From a checkpoint of a small image inpainting model: 3.34M parameters, activation elu.
Rows from block 7, named by matrix and row number. Rows with one number belong to one channel. Each number is 128 + 24 x the weight over its row's rms, rounded and kept within 0 to 255. All counts start at 0. After the name is the row's rms in percent of the matrix's.
# convs0: first 3x3 conv (model.decb.0.1.convs.0.weight, 96x96x3x3), inputs 60-71, a 3x3 kernel for each
# convs1: second 3x3 conv (model.decb.0.1.convs.1.weight, 96x96x3x3, transposed), outputs 60-71, a 3x3 kernel for each
convs0.55 114 [134 165 179 141 169 183 121 150 166 124 123 117 133 138 129 115 118 105 148 112  80 142 130  80 148 143 106 148 154 145 150 155 147 144 153 144 128 123 142 130 133 151  88  90 107 108 105 105 115 110 111 121 122 120 122 125 121 140 147 138 137 145 136 118 115  80 143 140 107 128 136 110  94 106 104 117 126 122  96 106 111 118 121 122 119 122 115 126 124 116  67  65  82  85  94  91 115 112  96 127 121 120 133 129 119 129 125 125]
convs1.55 103 [112 107 125 131 169 156  88 128  85 177 179 175 186 184 174 180 178 168 135 141  91 124 110  98 116 107 125 139 143 143 137 142 145 137 145 147 134 152 164  93 122 146  69 107 118 151 161 161 157 166 167 158 164 160 122 123 149 119 124 152 132 128 156 118 116 118 119 110 110 114 107 106 179 161 170 190 197 201 151 167 170 133 142 136 131 138 150 136 137 151 176 183 169 177 176 152 159 163 137 134 138 135 135 128 124 127 127 124]
convs0.56 081 [165 160 154 147 137 140 146 135 136 118 139 113 110 137 118 105 113 108 125 116 127 117 122 126 100 107 136 131 133 126 131 135 132 131 136 132 150 171 164 128 146 160 137 118 133 163 152 156 163 156 157 164 156 159 105 113 120 109 113 111 117 117 116 126 137 125 142 190 147 143 156 135 158 158 156 152 155 153 160 151 155 127 124 129 136 134 134 140 142 138 152 149 132 131 145 139 124 128 128 115 115  99 119 138 104 109 117 102]
convs1.56 061 [104 139 157  98  96 145  79 113 110 120 119 125 115 116 122 114 117 126 113 122  78 101  77  72 160 106 109 125 131 126 131 136 130 127 131 129 151 142 141 143 130 145 106 138 112 101 108  98 103  96  89  97  92  84 155 126 161 130 143 148 158 132 156  81  83 102  89  82 102 114 108 113 101 118  99 115 125 118 115 109 103  84  89  60  96 103  81  79  84  71 151 149 136 163 163 147 159 161 143 122 125 132 119 114 125 131 127 127]
convs0.57 101 [129 153 146 124 151 147 119 142 149 124 157 143 140 142 147 158 172 175 128 154 112 126 139 117  95 107 119 105 104 119  94  95 111 111 112 127 143 132 161 158 102 136 153 143 162 132 130 110 140 134 121 114 105 101 151 150 145 165 155 149 151 142 140 107 129  97  98 111  75  88  95  49 126 151 145 108 137 124 101 125 114 135 141 138 141 153 146 145 151 142 119 135 131  94 124 117 129 133 110 116 164 139 111 147 132 115 146 135]
convs1.57 097 [181 185 122 114 147  86 136 155  92 109 117 117 115 124 123 110 114 110 109 123 111 128 139 110 148 136 135  93  96  91  92  95  92  85  90  88 165 166 147 106 124 117 178 152 150  64  63  79  59  67  82  76  79  88 114 119 131 106 128 150 101 110 129 142 137 138 133 122 135 141 138 139 155 131 136 149 114 124 106  92 111 117 126 121 130 136 138 119 130 137 108 143 103 125 152 119 113 135  97 141 142 139 139 131 130 138 132 132]
convs0.58 082 [160 160 176 159 155 176 154 155 165 145 150 135 137 154 139 119 130 129 100 121 137  91  85 133 109 109 142 158 167 175 163 169 173 162 163 165 116 135 158 118 127 111 134 141 135 139 141 146 134 134 147 130 132 144 132 122 118 133 123 122 128 120 125 120 141 107 146 174 137 131 166 138 141 132 136 136 118 119 135 125 131 146 156 156 144 155 155 142 147 147  61  95 124  88 111 125 105 119 107 121 122 104 124 134 108 113 114 104]
convs1.58 071 [143 147 127 114 113 125 157 169 176 142 137 141 141 140 145 136 140 145 136 109 180 116  66 127 123 117 169 126 130 122 134 138 130 128 134 125 157 106 116 140 100 118 115 120 135 138 146 153 140 145 155 131 134 143 134 135 148 102  99 128 130  99 135 102 110 128 103 107 132 122 121 135 112  98  79 106 103 113 105 108 138 110  96  90 108  94  78 106  97  83  94  94 107 103 109 118 102 100 108 134 132 150 126 114 132 134 119 128]
convs0.59 085 [145 145 164 140 141 158 146 147 156  97 105  90  95 109  93  95  91  84 118 131 175 107 108 144 137 134 136 174 179 183 171 179 180 176 178 181 107 101 125 116 103 118 159 137 117 149 155 151 146 151 153 148 149 147 150 140 141 156 151 146 165 159 154 160 175 154 169 201 165 176 189 154 158 166 167 157 156 164 162 162 162 129 126 115 121 118 103 111 105  96 133 140 132 144 145 132 141 135 135 124 130 134 126 133 122 128 121 114]
convs1.59 068 [152 184 193 172 147 159 172 200 195 119 118 118 126 118 120 121 121 122 134 151 131 120  84 128 156 113 115 131 133 131 134 139 134 132 138 135 126 121 126 119  94 116 144 149 108 180 186 179 190 195 187 182 189 183 123 120 137 110 122 127 118 106 136 107 108 114 117 114 125 125 125 132 116 129 135 152 145 138 130 136 136  97  85  71  95  85  63  84  72  57 145 139 121 130 125 123 112 118 120 125 123 136 121 116 133 122 116 127]
convs0.60 103 [118 114 108  96  91 107  83  85 111 131 132 125 114 162 134 125 106 131 130 174 148 139  91 123 154 143  92 175 152 130 167 147 134 148 132 136 124 184 152 111 184 140  92 202 106 112 155 110 127 171 136 117 159 130 164 119 137 151 125 133 138 124 137 100 145 102 125 202 131 128 146 151 125 115 101 110 119 110 104  88 116 108  98 109 115 106  99 113 114 106 124 131 161 146 159 152 151 152 128 117 121 126 134 170 121 130 131 128]
convs1.60 112 [154  38 231 111  40 122 105 129 195 114 107 117 109 103 111 112 103 107 102 159 157  93  77 190 115 113 151 123 126 124 125 130 128 123 129 127 152  67 193 152 117 153  67 146 166 145 142 121 152 137 116 149 139 114  98 152 108  38 133 103 117  75 117 152 152 151 149 142 145 148 147 145 159 161 148 137 169 122 126 186 112  90  92  92 111 102 103 122 110 117 154 148 151 154 144 144 125 131 133 129 126 137 135 117 127 137 126 128]
convs0.61 090 [102 105 115 107 103 102 114 100  91 149 141 122 160 157 149 150 139 149 145 128 143 125  97  99 107 117  98 125 108 106 116 100  97 106  95  97 152 159 169 160 184 161 140 158 164  90 109 102  95 110 101  74  96  87 127 123 114 138 133 131 129 129 130 167 208 152 173 209 157 140 162 134 147 156 150 126 133 134 140 138 142 105 123 126 104 128 123  99 122 122 122 145 123 133 180 141 115 160 126 113 109  97 109 113 100 111 106 121]
convs1.61 085 [ 98 103 146  98  50  59 100 121  99 123 120 116 126 121 116 126 123 118 130  77 104  66  38 102  61  74 103 155 158 155 154 161 158 155 160 158 128 101 117  92  87 100  64 131 127 136 133 125 140 140 130 139 141 133 106  83  82  88 102  98  83  83 119 145 148 151 137 133 140 133 132 139 109 102 144 114 110 126  91 110 110 109 113 126 134 143 138 139 143 129 155 159 134 144 146 123 127 133 109 112 116 120 124 119 121 123 120 124]
convs0.62 110 [133 140 145 125 135 127 120 132 119 157 153 157 171 162 162 140 155 140 111 118 111 140 125 115 129 146 139 153 124 129 156 127 123 154 127 124 136 172 120 143 216  97 138 164 132 127 102 124 142 117 124 138 136 136 140 153 137 142 157 150 139 134 147 116 146 130 177 111 159 161 126 138 148 106 141 147  95 138 149 103 140 113 135 127  99 129 131 104 122 131 106  96  98  84 104 107  74 115  95 102 121 140 138 111 160 132 112 153]
convs1.62 116 [153 117  93 147  43  57 193  66  61 147 150 139 150 150 139 153 150 140 188  31 121 143  59 126 187 117 148 124 128 126 128 132 129 124 125 121 125 131  93 118 113 127 154 101 135 123 122 119 129 131 120 120 125 114 148 131 135 130 113 125 111 154 105 127 122 107 121 116 101 124 128 110  84  89 151  84  79 161 110  86 155 101 114 121 104 125 126 102 126 119 146 124 131 166 143 139 172 124 115 115  98 102 112  89  92 125 106 100]
convs0.63 139 [146 123 139 129 112 131 142 118 124 162 150 119 184 154 126 144 141 127 144 142 129 130 120 121 115  95 109 149 123 127 149 118 112 147 104  93 187 128 147 186 120 100 170 115  97 155 110 108 165 111 106 172 125 124 120 163 122 119 140 114 124 120 111 146 134 126 152 135  96 160 129  79 144 126 121 131 128 111 140 144 127 105 115 120 113 114 115 132 128 126 133 134 134 125 172 151 130 166 134 136 127 135 155 129 117 146 119 126]
convs1.63 141 [124 169 132 102 207  93 108 189 118 125 131 110 135 125 103 130 125  98 116  53 133 141  66 127 165 105 137 111 119 125 110 125 133 108 117 124 132 112 102 112 127 118 127 112 125 104  87 101 111  79  89 117  82  96 177 104 145 131 123 127 143 142  98 117 109  86 128  92  68 119  96  86 166  76 149 149  76 155 159  80 141 101 111 121 103 131 118 115 129 107 123 148 138 139 134 140 130 119 148 133 130 117 141 118 105 136 122 121]
convs0.64 086 [162 151 154 144 128 128 133 114 111 134 141 144 126 163 162 117 126 143 107  93 146 127  72 103 140 119 116 176 156 161 157 147 152 144 143 150 149 169 193 162 154 171 124 151 158 106 110 106 101 105 112 100 109 117 175 167 167 174 165 165 179 173 169 106 133 123  93 171 122 106 155 114 129 121 124 116 118 129 121 118 135 138 138 127 124 133 122  99 116 112 129 112 113 108 112 112  91 101 115  98 116 123 107 162 135 110 146 127]
convs1.64 092 [134 151 164 121 111  82  72 128 109 133 127 133 131 128 133 131 131 135  69 118 103  86  85 132 125 153 140 169 175 172 174 181 175 169 176 173  72  87 136 108 120 131  49 118 107 165 170 157 171 176 162 162 169 158 100  89 105  71  94 110  98  57 141 129 132 143 126 131 144 139 144 152  81 107 122  99 129 125 101 123 125 121 133 122 133 136 124 135 133 123 124 120 110 126 125 102 108 110  75 118 114 126 111 100 116 123 114 122]
convs0.65 106 [126 134 156 153 144 161 169 159 163 108 103 101 110 145 121 142 102 121 152 136 193 123  86 142 149 118 122 118 134 148 142 130 132 166 140 119 121 118 147 156 144 112 166 144 123 129 172 159 126 164 167 126 142 149 103  83 106 103  79  86 129  83  91 116 141 119 107 205 138 101 143 102 110 103  95 104 110 108  97  88 101 102 103 117  99 103  95 114 101  87 100 104 103 125 148 128 115 130  73 115 121 146 119 169 123 135 136  99]
convs1.65 126 [ 86 115 163  96  91  67 125 147 145 105  96 106 110 101 109 113 110 121 111 167 172  83  72 179 151 105 151  97 100  98 102 103  96 105 101  95 101 123 119 115  66 109 109 100 105 106  98  95 102  88  93  92  89  96  97 145 133 103 149 131 131  74 131 140 128 123 136 118 132 136 135 140 155  98  91 127 123  86 136 135 107  87  88 105 110  95  86 128 104  97 134 140 143 129 141 148 133 135 144 128 113 117 127 106 124 129 123 132]
convs0.66 091 [ 85  89  92  78 104 112  86 112 124 125 112 117 133 144 133 125 126 133 148 138 140  75  78 106 119 153  98 121 119 121 131 136 146 135 143 156 151 141 125 154 123 140 148 141 196 154 155 145 155 160 147 148 159 141  98  98 105  90 103 114  97 117 121 116  90 108 121 109 118 114 132 121 128 124 123 119 119 120 131 131 145 123 125 142 134 130 145 157 164 167 132 149 154 167 189 155 134 157 137  83  59  77  84  86  81  88 112 104]
convs1.66 080 [112 113  98  99 117   0 168 157 154 124 119 125 125 122 121 128 130 127 129 153 141 133  92 123  71  91 107 127 131 133 126 126 130 120 122 128 115 130 174 108 119  73  55  76  89 123 121 110 122 120 108 130 129 123 105 126 128 100 134 164  92 107 103 127 125 133 126 129 136 128 140 141 153 129 145 139  91 112  88 104 155 138 146 139 148 152 147 148 167 149 166 143 145 152 153 145 151 149 140 145 134 139 142 141 140 132 139 139]
convs0.67 086 [152 169 162 156 172 163 138 151 140 119 114 136 117  96 123 128 116 124  93 112 123  82  80  93 100 107 117 140 144 136 139 140 135 132 134 135  95  77  82 148 130 117 114 112 118 122 134 137 111 125 128  98 106 115 117 123 125 114 122 125 118 125 134 108  89 104  81  36  82 102  79  78 121 117 123 117  95 111 111 105 122 167 169 155 158 163 153 129 131 135  97 115 121  91  98  97 107 102  92 111 111 123 101  85 117 101  96 110]
convs1.67 084 [141 120 126  68  47  85 119  93 109 153 165 161 157 173 172 154 167 165 117  61 106 121  68  97 148 115 141 139 137 131 145 144 137 143 139 134 126 140 141 105  86 103 163 111 145 116 118 123 114 117 124  99 102 107 121 123 119 113 105  93 125 141 124 153 157 150 156 161 155 146 149 146 130 141 162 117  70 108 109  93 117 170 166 170 156 154 157 150 161 164 121 112 106 127 122 111 126 117 103 126 124 124 127 129 128 124 125 126]
convs0.68 128 [165 150 159 162 142 151 166 152 158 144 143 132 140 149 136 126 137 127 151 162 133 111 130 121 133 136 145  97  99 101  78  82  88  86  86  91 137 110 119 142  68 101 137  93 125 110 111 118 117 127 124 112 124 123 133 128 143 126 120 141 125 125 137 111 164 116 133 231 157 125 193 139 127 119 132 121 120 132 114 115 130 128 122 118 113 106 108 108 105 107 101 112 140 100 100 123  95  96 111 144 143 129 151 177 133 151 174 141]
convs1.68 126 [110 163 146 108 192 138 120 167 151  92  85  95  84  76  89  91  86  95 165 173 159 136 189 161 115 150 156 120 120 120 121 122 120 118 118 117 148 139  95 166 203 109 157 142 108 127 125 115 131 125 117 128 126 120 132 136 124 121 130 127 128 101 124 131 124 130 128 122 130 132 128 137 140 136  63 123 153  57 135 122 108 112 112 100 116 111 105 106  99  91  98  91  96  84 100  98  98 115 117 125 107 112 124 106 114 134 118 125]
convs0.69 097 [117  98 118 116  88  99 132 113 114 147 130 136 138 153 138 124 129 136 128 138 162  68  28 126 100  18  97 110 106 108 106 106 112 112 113 116 167 118 154 134  75  80 144  58 102 133 123 143 133 123 139 115 115 129 123 140 123  96 112 118  89 115 135 130 127 146 129 150 149 137 150 137 149 137 146 160 137 132 147 137 130 115 106 108 123 110 119 123 105 110 116 117 136 107  93 115 104 103 120 124 140 144 131 163 143 134 171 149]
convs1.69 100 [146 159  88 120 155 117  99  91  95 122 117 126 116 107 120 127 119 129 101 162 143 123 147 123 114 127 101 139 144 142 139 143 139 134 136 133 147 115  99 182 172  99 122 125  64 125 123 121 127 119 117 131 129 124 147 151 111 140 156 140 115 132 141 122 115 113 121 111 116 123 119 125 118  64 106  95  59  78 150 124 160 118 106  94 123 112 100 129 120 108 124 132 149 130 152 162 142 163 171 104  93  94 102  91  93 115 105 106]
convs0.70 076 [119  95 111 121  94 108 136 122 130 137 142 126 142 158 121 131 133 111 169 168 168  91  64 143 119  78 150 126 126 133 124 129 135 137 134 140 149 109 162 143  73  79 172 141 151 156 141 147 142 137 147 139 133 143 129 140 140 118 133 140 133 153 160 120 152 130 141 164 135 156 131  97 131 122 129 136 113 111 144 130 123 135 143 148 141 148 156 141 142 158 120 144 154 134 142 152 131 134 130  80 104  96 109 137 112 119 122  98]
convs1.70 072 [186 195 141 158 133  82 130 105  73 130 121 118 122 114 119 124 118 124  46  80 114 117  93 111  90 118  90 116 116 115 118 118 115 116 116 112 111  93  93 190 141  97 129 168 105 131 126 118 134 128 116 129 128 123 112 122 128 123 146 134 103 117 139 104 113 119  97 105 114  96 108 113 130 128 149 134 100 125 136 148 178 123 127 106 122 129 103 121 119  97 116 121 132 127 139 133 128 125 129 148 139 142 133 125 137 130 127 136]
convs0.71 084 [152 132 147 143 127 143 160 142 154 108 126 105 111 145 126 106 110 107 150 135 167 116 104 113 113 129 119 174 164 164 167 168 164 174 170 169 115  99  82 114 132 136 153 122 119 168 150 147 164 152 152 163 157 156 157 160 168 162 162 161 176 173 161 122 156 125 151 223 158 144 179 128 152 145 139 142 147 150 150 147 155 129 129 137 121 120 122 122 123 123 139 140 130 137 142 131 121 130 132 129 155 142 149 195 155 145 170 149]
convs1.71 086 [127 143 119 152 145 109 135 154 137  83  80  84  82  75  83  85  81  89 104 150 139 100 108 152 113 107 128 108 108 106 110 112 108 110 109 106 112 109 102 135 119  98 126 150  99 107 107 100 113 110 106 114 113 113 112 114 120  94 113 110 100 101 124 101  98 105 104 102 111 113 110 116 142 147 165 170 143 140 146 157 158  81  81  67  77  77  69  72  68  60 116 100 106 102  93 100  97 101 107 123 116 127 122 115 126 129 122 130]
convs0.72 064 [131 160 161 142 162 165 127 144 148 135 133 127 147 136 131 135 127 120 121 101 123 117  91  98 132 117 132 153 149 136 165 160 145 159 155 140 167 155 169 152 112 131 164 131 126 161 165 162 168 166 163 167 168 166  78  71  59  87  77  70  86  86  79 100 112  93 106 122  94 104 112  82 150 154 150 140 146 141 135 139 134 148 146 140 153 154 145 147 144 141  73  64  74  71  81  85 100  95  88 152 141 143 134 126 124 140 124 127]
convs1.72 057 [ 90  95 109  63  96  65  55 121  38 147 149 146 147 150 147 147 146 142 145 133 101 116  84 113 122  89 142 117 117 114 116 120 114 115 117 111 111 136 132 111 120 135 132 137 124 111 120 119 111 124 123 109 115 117 121 147 171 136 150 145 142 122 140 127 124 128 124 113 116 118 106 110 119 136 136 123 129 118 121 121  86 122 134 122 132 148 139 119 132 130 150 151 125 158 159 140 141 153 137 129 133 135 133 134 126 134 132 130]
convs0.73 074 [157 141 140 143 125 137 148 130 143 132 131 109 127 135 112 113 112 104 127 127 169 165 116 137 148 135 156 160 142 127 161 143 122 153 139 124 150 154 128 112 110 118 119  93  92 170 176 156 175 176 164 172 175 165 137 117 110 129 113 103 126 115 109 144 152 104 156 175  97 135 154 111 133 136 127 127 142 138 122 140 143 157 145 135 151 143 126 141 136 129 139 118 108 122 112  99 118 105  96 166 162 150 182 185 138 158 159 141]
convs1.73 064 [151 154 175 132 136 161  83 165 152 125 123 121 124 119 119 122 120 120 130 149 161  90  93 168 133 141 149 112 114 113 115 119 116 112 117 114 142  97 110  93 115 144  75 105 114 137 144 131 140 146 136 132 134 132 134 124 113 100 122 107 132 119 115  96  95 102 110 100 106 117 111 108 112 155 102  85 109  84 108 113  74 105 113  98 103 108  99 100  97  97 110 109 113 118 114 110 107 112 102 147 149 156 147 138 145 149 143 143]
convs0.74 110 [103  80  87  89  59  67 103  83  74 151 140 144 139 150 145 150 149 159 117 141 104  97 110 113  93  79  91 100 103 101  94  98 102 104  96  97  86  69  74  69  65  84  97  62  63 127 128 127 124 134 134 111 127 128 156 129 126 133 109 119 131 127 146 138 143 156 111 146 145 114 134 143 108 133 135 140 145 144 124 142 136  85  81  89  84  80  88 102  97  91 129 118 141 121 102 124 132 120 135 133 144 140 129 151 142 124 146 144]
convs1.74 125 [141 165 114  95 148 117 111 119  95 124 122 124 116 112 117 122 119 125  85 139 124 128 161 136 122 140 110 153 154 153 149 150 151 148 147 145 108 100  90 172 183 122 113 133  77 153 154 145 157 160 151 154 157 146 144 133 129 149 163 150 117 144 151 146 137 137 135 130 131 136 131 133 128  87 122  96  62 104 150 112 157 113 120 120 118 126 119 102 104  99 138 144 154 129 145 155 138 151 149  96  97  92  95  96  95  97  99 100]
convs0.75 097 [118 107 110 113 102 102 116 102  99 120 115 126 111 115 123 108 119 129 145 158 143 137 147 141 141 135 129  96  89  93 101  92  95 107  99 100 126 116 111 125 113 112 122 116 122  81  88  93  83  87  91  81  81  78 115 109 108 108 104 100 114 109 106 146 141 142 137 150 152 131 144 142  99 105 111 107 113 115 105 113 110 106 107 115 104 107 110 114 114 116 148 149 155 177 173 176 176 173 165 127 131 153 118 126 151 126 137 142]
convs1.75 090 [150 134 128 135 132 129 137 121 114 103 102 101 107 106 106 107 107 108 169 173 148 162 175 157 148 153 146 130 129 134 127 123 127 129 125 130 123 135  94 143 171 115 123 125 103 144 145 133 144 147 136 142 143 129 137 133 113 134 143 124 109 119 113 160 163 153 155 161 153 157 162 154 121 101 102 140 122 115 126 115 107 139 139 145 135 139 147 140 141 150 134 128 127 123 120 118 131 122 117 128 132 122 139 145 139 124 131 129]
convs0.76 069 [116 113 118 121 111 114 131 125 124 148 146 138 141 137 138 142 135 135 176 137 120 160 170 132 127 150 146 106 104 103 113 115 112 121 120 121 146 139 153 148 124 157 165 137 149 170 158 163 170 166 164 173 170 167  85  83  85  82  79  81  78  79  79 129 144 126 128 185 152 111 142 133 126 133 129 116 126 132 118 119 128 124 117 124 127 120 126 140 134 138 155 155 142 140 153 145 145 149 132 135 129 112 123 140 113 117 126 109]
convs1.76 062 [ 72 116  70 104 158 107  94 140  50 130 125 132 126 123 127 125 124 124 173 140 104 127 110 123 131 107 151  96  95  92  95  97  92  99  98  95 132 149  81 133 155 113 128 159 116  97  91  86  93  91  88  92  92  89 146 158 152 151 170 158 129 135 154 104 104 116 102  99 116 103 101 111 141 114 124 133 119 120 150 117 100 110 109  87 114 118 107 102 109 103 148 158 154 155 162 161 162 170 169 142 144 150 140 143 149 141 141 143]
convs0.77 098 [132 142 135 143 152 139 129 136 118 140 134 141 147 147 156 140 143 147  95  81  83 131 130 119 106  99 100 141 146 151 149 154 155 147 151 148  95 105 118 102 107 114 114 127 112 129 112 115 127 109 109 130 107 114 134 132 136 127 125 131 127 130 137 118  99 108  86  77 106 106 105 120 138 126 133 140 126 129 137 130 129 146 135 132 142 128 132 138 126 128 125 105 109 101  79  86 115 100 108  91  63  73  80  58  84  94  82  91]
convs1.77 088 [ 90  97  81  94 122 109 113 145 152 137 143 144 143 150 147 146 151 149 105 107  96 132 144 137 101 101 109 127 126 119 128 126 118 122 120 117 131 108 141 138 121 128 111  99 129 105 113 120 104 117 125  91 102 113 127 102 118 104  83  84 137 124 121 111 114 116 103 111 115  98 103 109 128 109 120 114  94 100 140 117 125 118 124 135 104 117 132  94 109 126 114 107 126 101 108 121  99 103 124 152 150 146 151 151 141 142 143 136]
convs0.78 103 [168 168 172 169 166 170 161 162 169 147 138 149 129 126 140 123 124 140 157 149 137 155 147 132 142 140 137 146 140 130 142 135 131 137 133 128 133 131 131 144 130 125 153 131 125 121 128 142 126 134 141 132 134 141 100 100  90 105 109  98  97 108  99 119 135 136 117 132 135 122 139 140 104 105 102 102 100  96  99  96  95  92 103 109  90  99 100  96  98  95 130 140 142 148 164 153 155 163 141 135 124 125 136 128 126 141 135 132]
convs1.78 101 [ 95 111 135  98 119 135  99 113 122 143 144 137 149 150 144 149 151 145 123  85  76 119 103 103 108 118 135 147 151 149 147 151 149 143 148 145 122 114 128 112 100 118 124 121 145 137 133 139 138 132 136 150 144 147 120 118 108 138 120 103 151 131 108 124 126 124 122 126 120 122 129 124 155 150 150 144 141 147 136 130 141 103 111 126 105 110 127 109 114 128 165 167 172 172 167 167 175 168 163 134 137 135 140 143 141 134 138 138]
convs0.79 107 [136 118 122 130 114 116 122 113 110 123 119 122 128 117 122 129 119 123 104  98 100 104 117  96 106 107  84 126 129 141 125 121 135 125 123 124 129  87 140 133  90 139 136 128 152  94  89 107  99  90  99  96  90  93 143 140 153 140 133 143 150 136 145 120 116 110 102 115 106 116 105 106  85  89  94  87  93 100 103 103 110 147 147 147 151 150 149 149 152 155 166 162 169 168 160 164 160 147 157 121 126 118 133 143 135 151 152 142]
convs1.79 096 [140 128 124 152 141 109 136 147  94  91  89  89  97  91  93  95  96  95 111 126 102 141 172 103 182 180 153 118 115 116 114 112 115 113 111 113  74 120 108  87 146 122  99 120 109  96  89  92 100  92  91 112 107 108 148 148 151 129 161 169 129 144 156 131 137 137 130 142 139 140 148 146 116 129 114 153 175 133 146 169 148 132 129 135 134 124 127 151 134 138 124 137 130 132 143 130 134 132 119 124 126 120 136 141 137 123 127 129]
convs0.80 120 [122 123 121 111 104 101 111 107 109 118 126 129 127  85 103 156 130 136 129 172  87 130 156 105 118 104  95 140 140 132 131 125 117 110  97  96  86  93 131 190 163 155 134 126 118 151 133 135 159 149 146 152 136 130 155 132 118 147 112 102 128 101 103 105 152 120 123 124 146 102  61 104 147 164 169 150 154 142 162 165 147 130 133 140 135 156 159 155 162 151 155 142  99 144 129 131 100 126 146 113 142 110 102 100 106 106  99 110]
convs1.80 134 [176 153 116 132 149 145 130 126  86  95 100 107  90  95 102  86  88  91 128  92 142 141 149 107 135 153 148  80  73  79  77  72  77  84  84  87 133 151 128  82  71  50 178 170 164  95  88  90  85  82  81  91  83  83 168 156 158 141 129 153 139 165 160 131 135 131 123 130 126 122 118 116 135 138 117 135 139 151 151 130 139  78  82  89  78  85  85  89  93  88 105 119 117 115 110 106 115 110 118 112 119 117 108 115 113 109 108 113]
convs0.81 110 [126 132 128 137 145 136 145 153 141 122 102 107 121  91  98 121 107 101 134 150 147 122 152 149 110 126 123 121 122 127 119 121 127 130 131 134 126 101 100 143 117  96 135 129 116 108 116 105 109 113  99 104 106  88 140 145 150 140 151 162 140 153 159 123  95 111 100  30  83 126  62  92 108 112 113 112 109 114 115 115 111 156 151 155 145 142 149 142 139 149 129 130 142 127 127 137 150 149 144  99  92  91  93  65  94 106  86 101]
convs1.81 089 [185 177 157 139 139 138 176 166 148 137 142 128 146 151 136 142 143 128 162 109 142 158 143 121 144 170 133 154 152 151 151 150 151 147 148 149 169 181 172  99 134 164 141 129 173 123 119 129 122 121 124 127 126 128 104  80 106 116  83 113 115 117 107 146 158 150 152 167 150 141 146 137 142 150 140 138 145 139 119 135 141 159 157 175 155 158 172 158 168 178 109 121 126 120 123 124 118 106 107 118 122 114 128 137 127 113 120 114]
convs0.82 091 [135 128 145 129 119 139 142 135 146 127 146 140 122 151 152 127 137 144 139 120 147 114 112 135 137 121 140 141 130 146 127 112 132 142 126 131 134 137 149 113  96 100 105 130 126 111  99 103 112 103 110 132 120 115 140 134 136 125 113 121 139 124 133 100 142 124  96 212 138 111 186 135 137  99 114 137 103 111 138 113 124 132 127 124 128 122 125 135 131 125 113  91 113 107  67 100 116  73 122 152 156 150 166 217 166 162 202 166]
convs1.82 097 [119 106 129 149 176 153 118 119 148 102  92 106  94  85 102 101  96 108  81 162 114 114 205 191 137 165 154 113 113 107 117 117 111 112 111 105 129 109 138 169 173 158 139 127 120 100 108 103 105 107 102  92  94  93 156 134 126 119 125 130 145  98 142 121 125 133 117 124 131 117 127 134 116 120 127 115 156 123 113 141 129  85  76  76  74  52  67  81  59  65 107 108 119 110 115 111 111 107 120 152 139 153 141 132 146 157 149 156]
convs0.83 084 [128 123 121 132 124 122 139 139 134 105 116 118  97  97 108 104  91 103 151 135 118 142 167 161 122 132 157 103 105 106 117 118 120 125 125 127 148 141 169 147 116 153 143 123 149 153 146 156 156 150 160 173 161 168 130 123 121 122 117 113 119 120 116 120 147 143  99 167 167  91 116 135 147 145 151 148 144 148 157 151 153 143 136 132 145 140 144 158 154 157  96 101 105  75  78  93  90  85  94 119 132 114 106 143 124 105 125 116]
convs1.83 078 [127 135  80 133 170 115 158 174 134 129 130 137 125 124 136 130 128 135 151 142 137 139 165 134 135 141 156 112 110 106 113 112 108 114 111 106 117 114  89 158 131  81 156 158 101  96  97 101  92  94  98  93  92  98 142 127 145 139 139 135 138 132 146  96 105 106  92 101 108  92  94 101 133 129 120 123 133 120 139 136 128 109 104  97 100  99 103  87  91 102 130 128 129 129 124 119 132 122 118 110 117 123 113 121 128 120 124 129]
convs0.84 073 [107  91 100 103  88  99 116 103 108 118 116  98 119 124 101 109 111  98 119 109 109 109 102 106 102  99 117 123 117 123 124 117 122 128 118 121 164 158 158 162 149 150 157 142 156 139 137 141 137 134 139 141 138 142 102  99 102  96  88  94  94  86  94 152 163 131 190 211 148 157 165 124 145 146 144 145 145 143 144 144 145 125 124 128 123 122 123 128 125 130  94 107 121  90 107 117  98 108 102  88  95  94 104 110  88  92  92  86]
convs1.84 060 [ 73 107 100  75 122 100  82 121  90 111 105 108 104  95 103 108 102 106 140 135 141 107 127 135  98 106 140 115 114 114 115 115 116 118 116 112  94 100 101 117 136 117 123 142 140 100 110 103 100 111 109 102 112 112 119 123 136 112 127 131 113 101 105 118 112 114 119 111 115 112 115 118 117 131 125 110 116 100 138 127 122 128 125 119 128 127 123 118 120 116 121 124 128 115 117 126 113 118 133 140 134 140 137 128 131 138 127 131]
convs0.85 084 [159 164 177 155 159 183 162 167 193 143 151 144 138 146 134 141 132 122 115 110 109 102 122 103  83  96 104 143 133 133 136 129 140 135 131 144 170 185 180 133 136 164 149 119 140 122 118 128 120 115 123 129 121 126 149 142 142 149 138 132 151 145 138 170 185 166 192 224 181 181 198 160 155 147 137 149 146 140 146 147 149  97  94 114 102  96 109 111 108 118 112 138 129 111 146 143 109 141 134 113 121 130 131 149 140 125 135 129]
convs1.85 066 [135 143 135 120 128  98 109 134  93 147 150 158 145 143 151 149 149 148 129 127  60 111 111 110 123  86 121 139 147 140 140 151 145 134 142 140 132 127 118 145 155 148 116 143 151 103 120 132 115 116 128 127 130 128 122 132 154 127 138 138 133 116 149  63  67  87  58  38  59  73  60  63 154 158 138 147 147 135 133 137 128 108 123 108 114 126 123 108 115 111 143 141 133 150 144 145 142 145 134 119 120 130 118 109 119 121 119 119]
convs0.86 108 [173 181 184 176 190 196 180 189 200 103 107 108  99  98  96 107  93  93 122 127 127 125 151 125 107 121 123 146 138 136 141 142 143 135 139 144 141 168 174 118 123 151 142 111 122 131 127 128 121 121 125 123 124 131 172 167 171 177 151 144 178 159 154 137 131 137 136 145 144 147 157 146 141 142 139 127 137 144 125 132 141 109 103 112 119 116 118 129 130 130 121 131 105 112 135 126 108 135 122 128 134 142 133 147 146 135 141 141]
convs1.86 090 [127 142 158 117 141 117 110 141 109 130 138 138 128 136 139 127 132 132 102 119  73 108 129 127 128 112 143 141 147 136 142 150 144 130 141 136 101 110 111 145 134 130 133 146 135  80  91 115  81  81 102  96  91 102 129 135 150 130 147 133 145 126 139  76  71  83  68  45  63  85  65  69 133 142 140 131 130 132 127 126 117 112 122 108 124 131 126 116 117 117 142 132 114 144 136 125 128 135 124 114 114 123 110 101 113 118 113 116]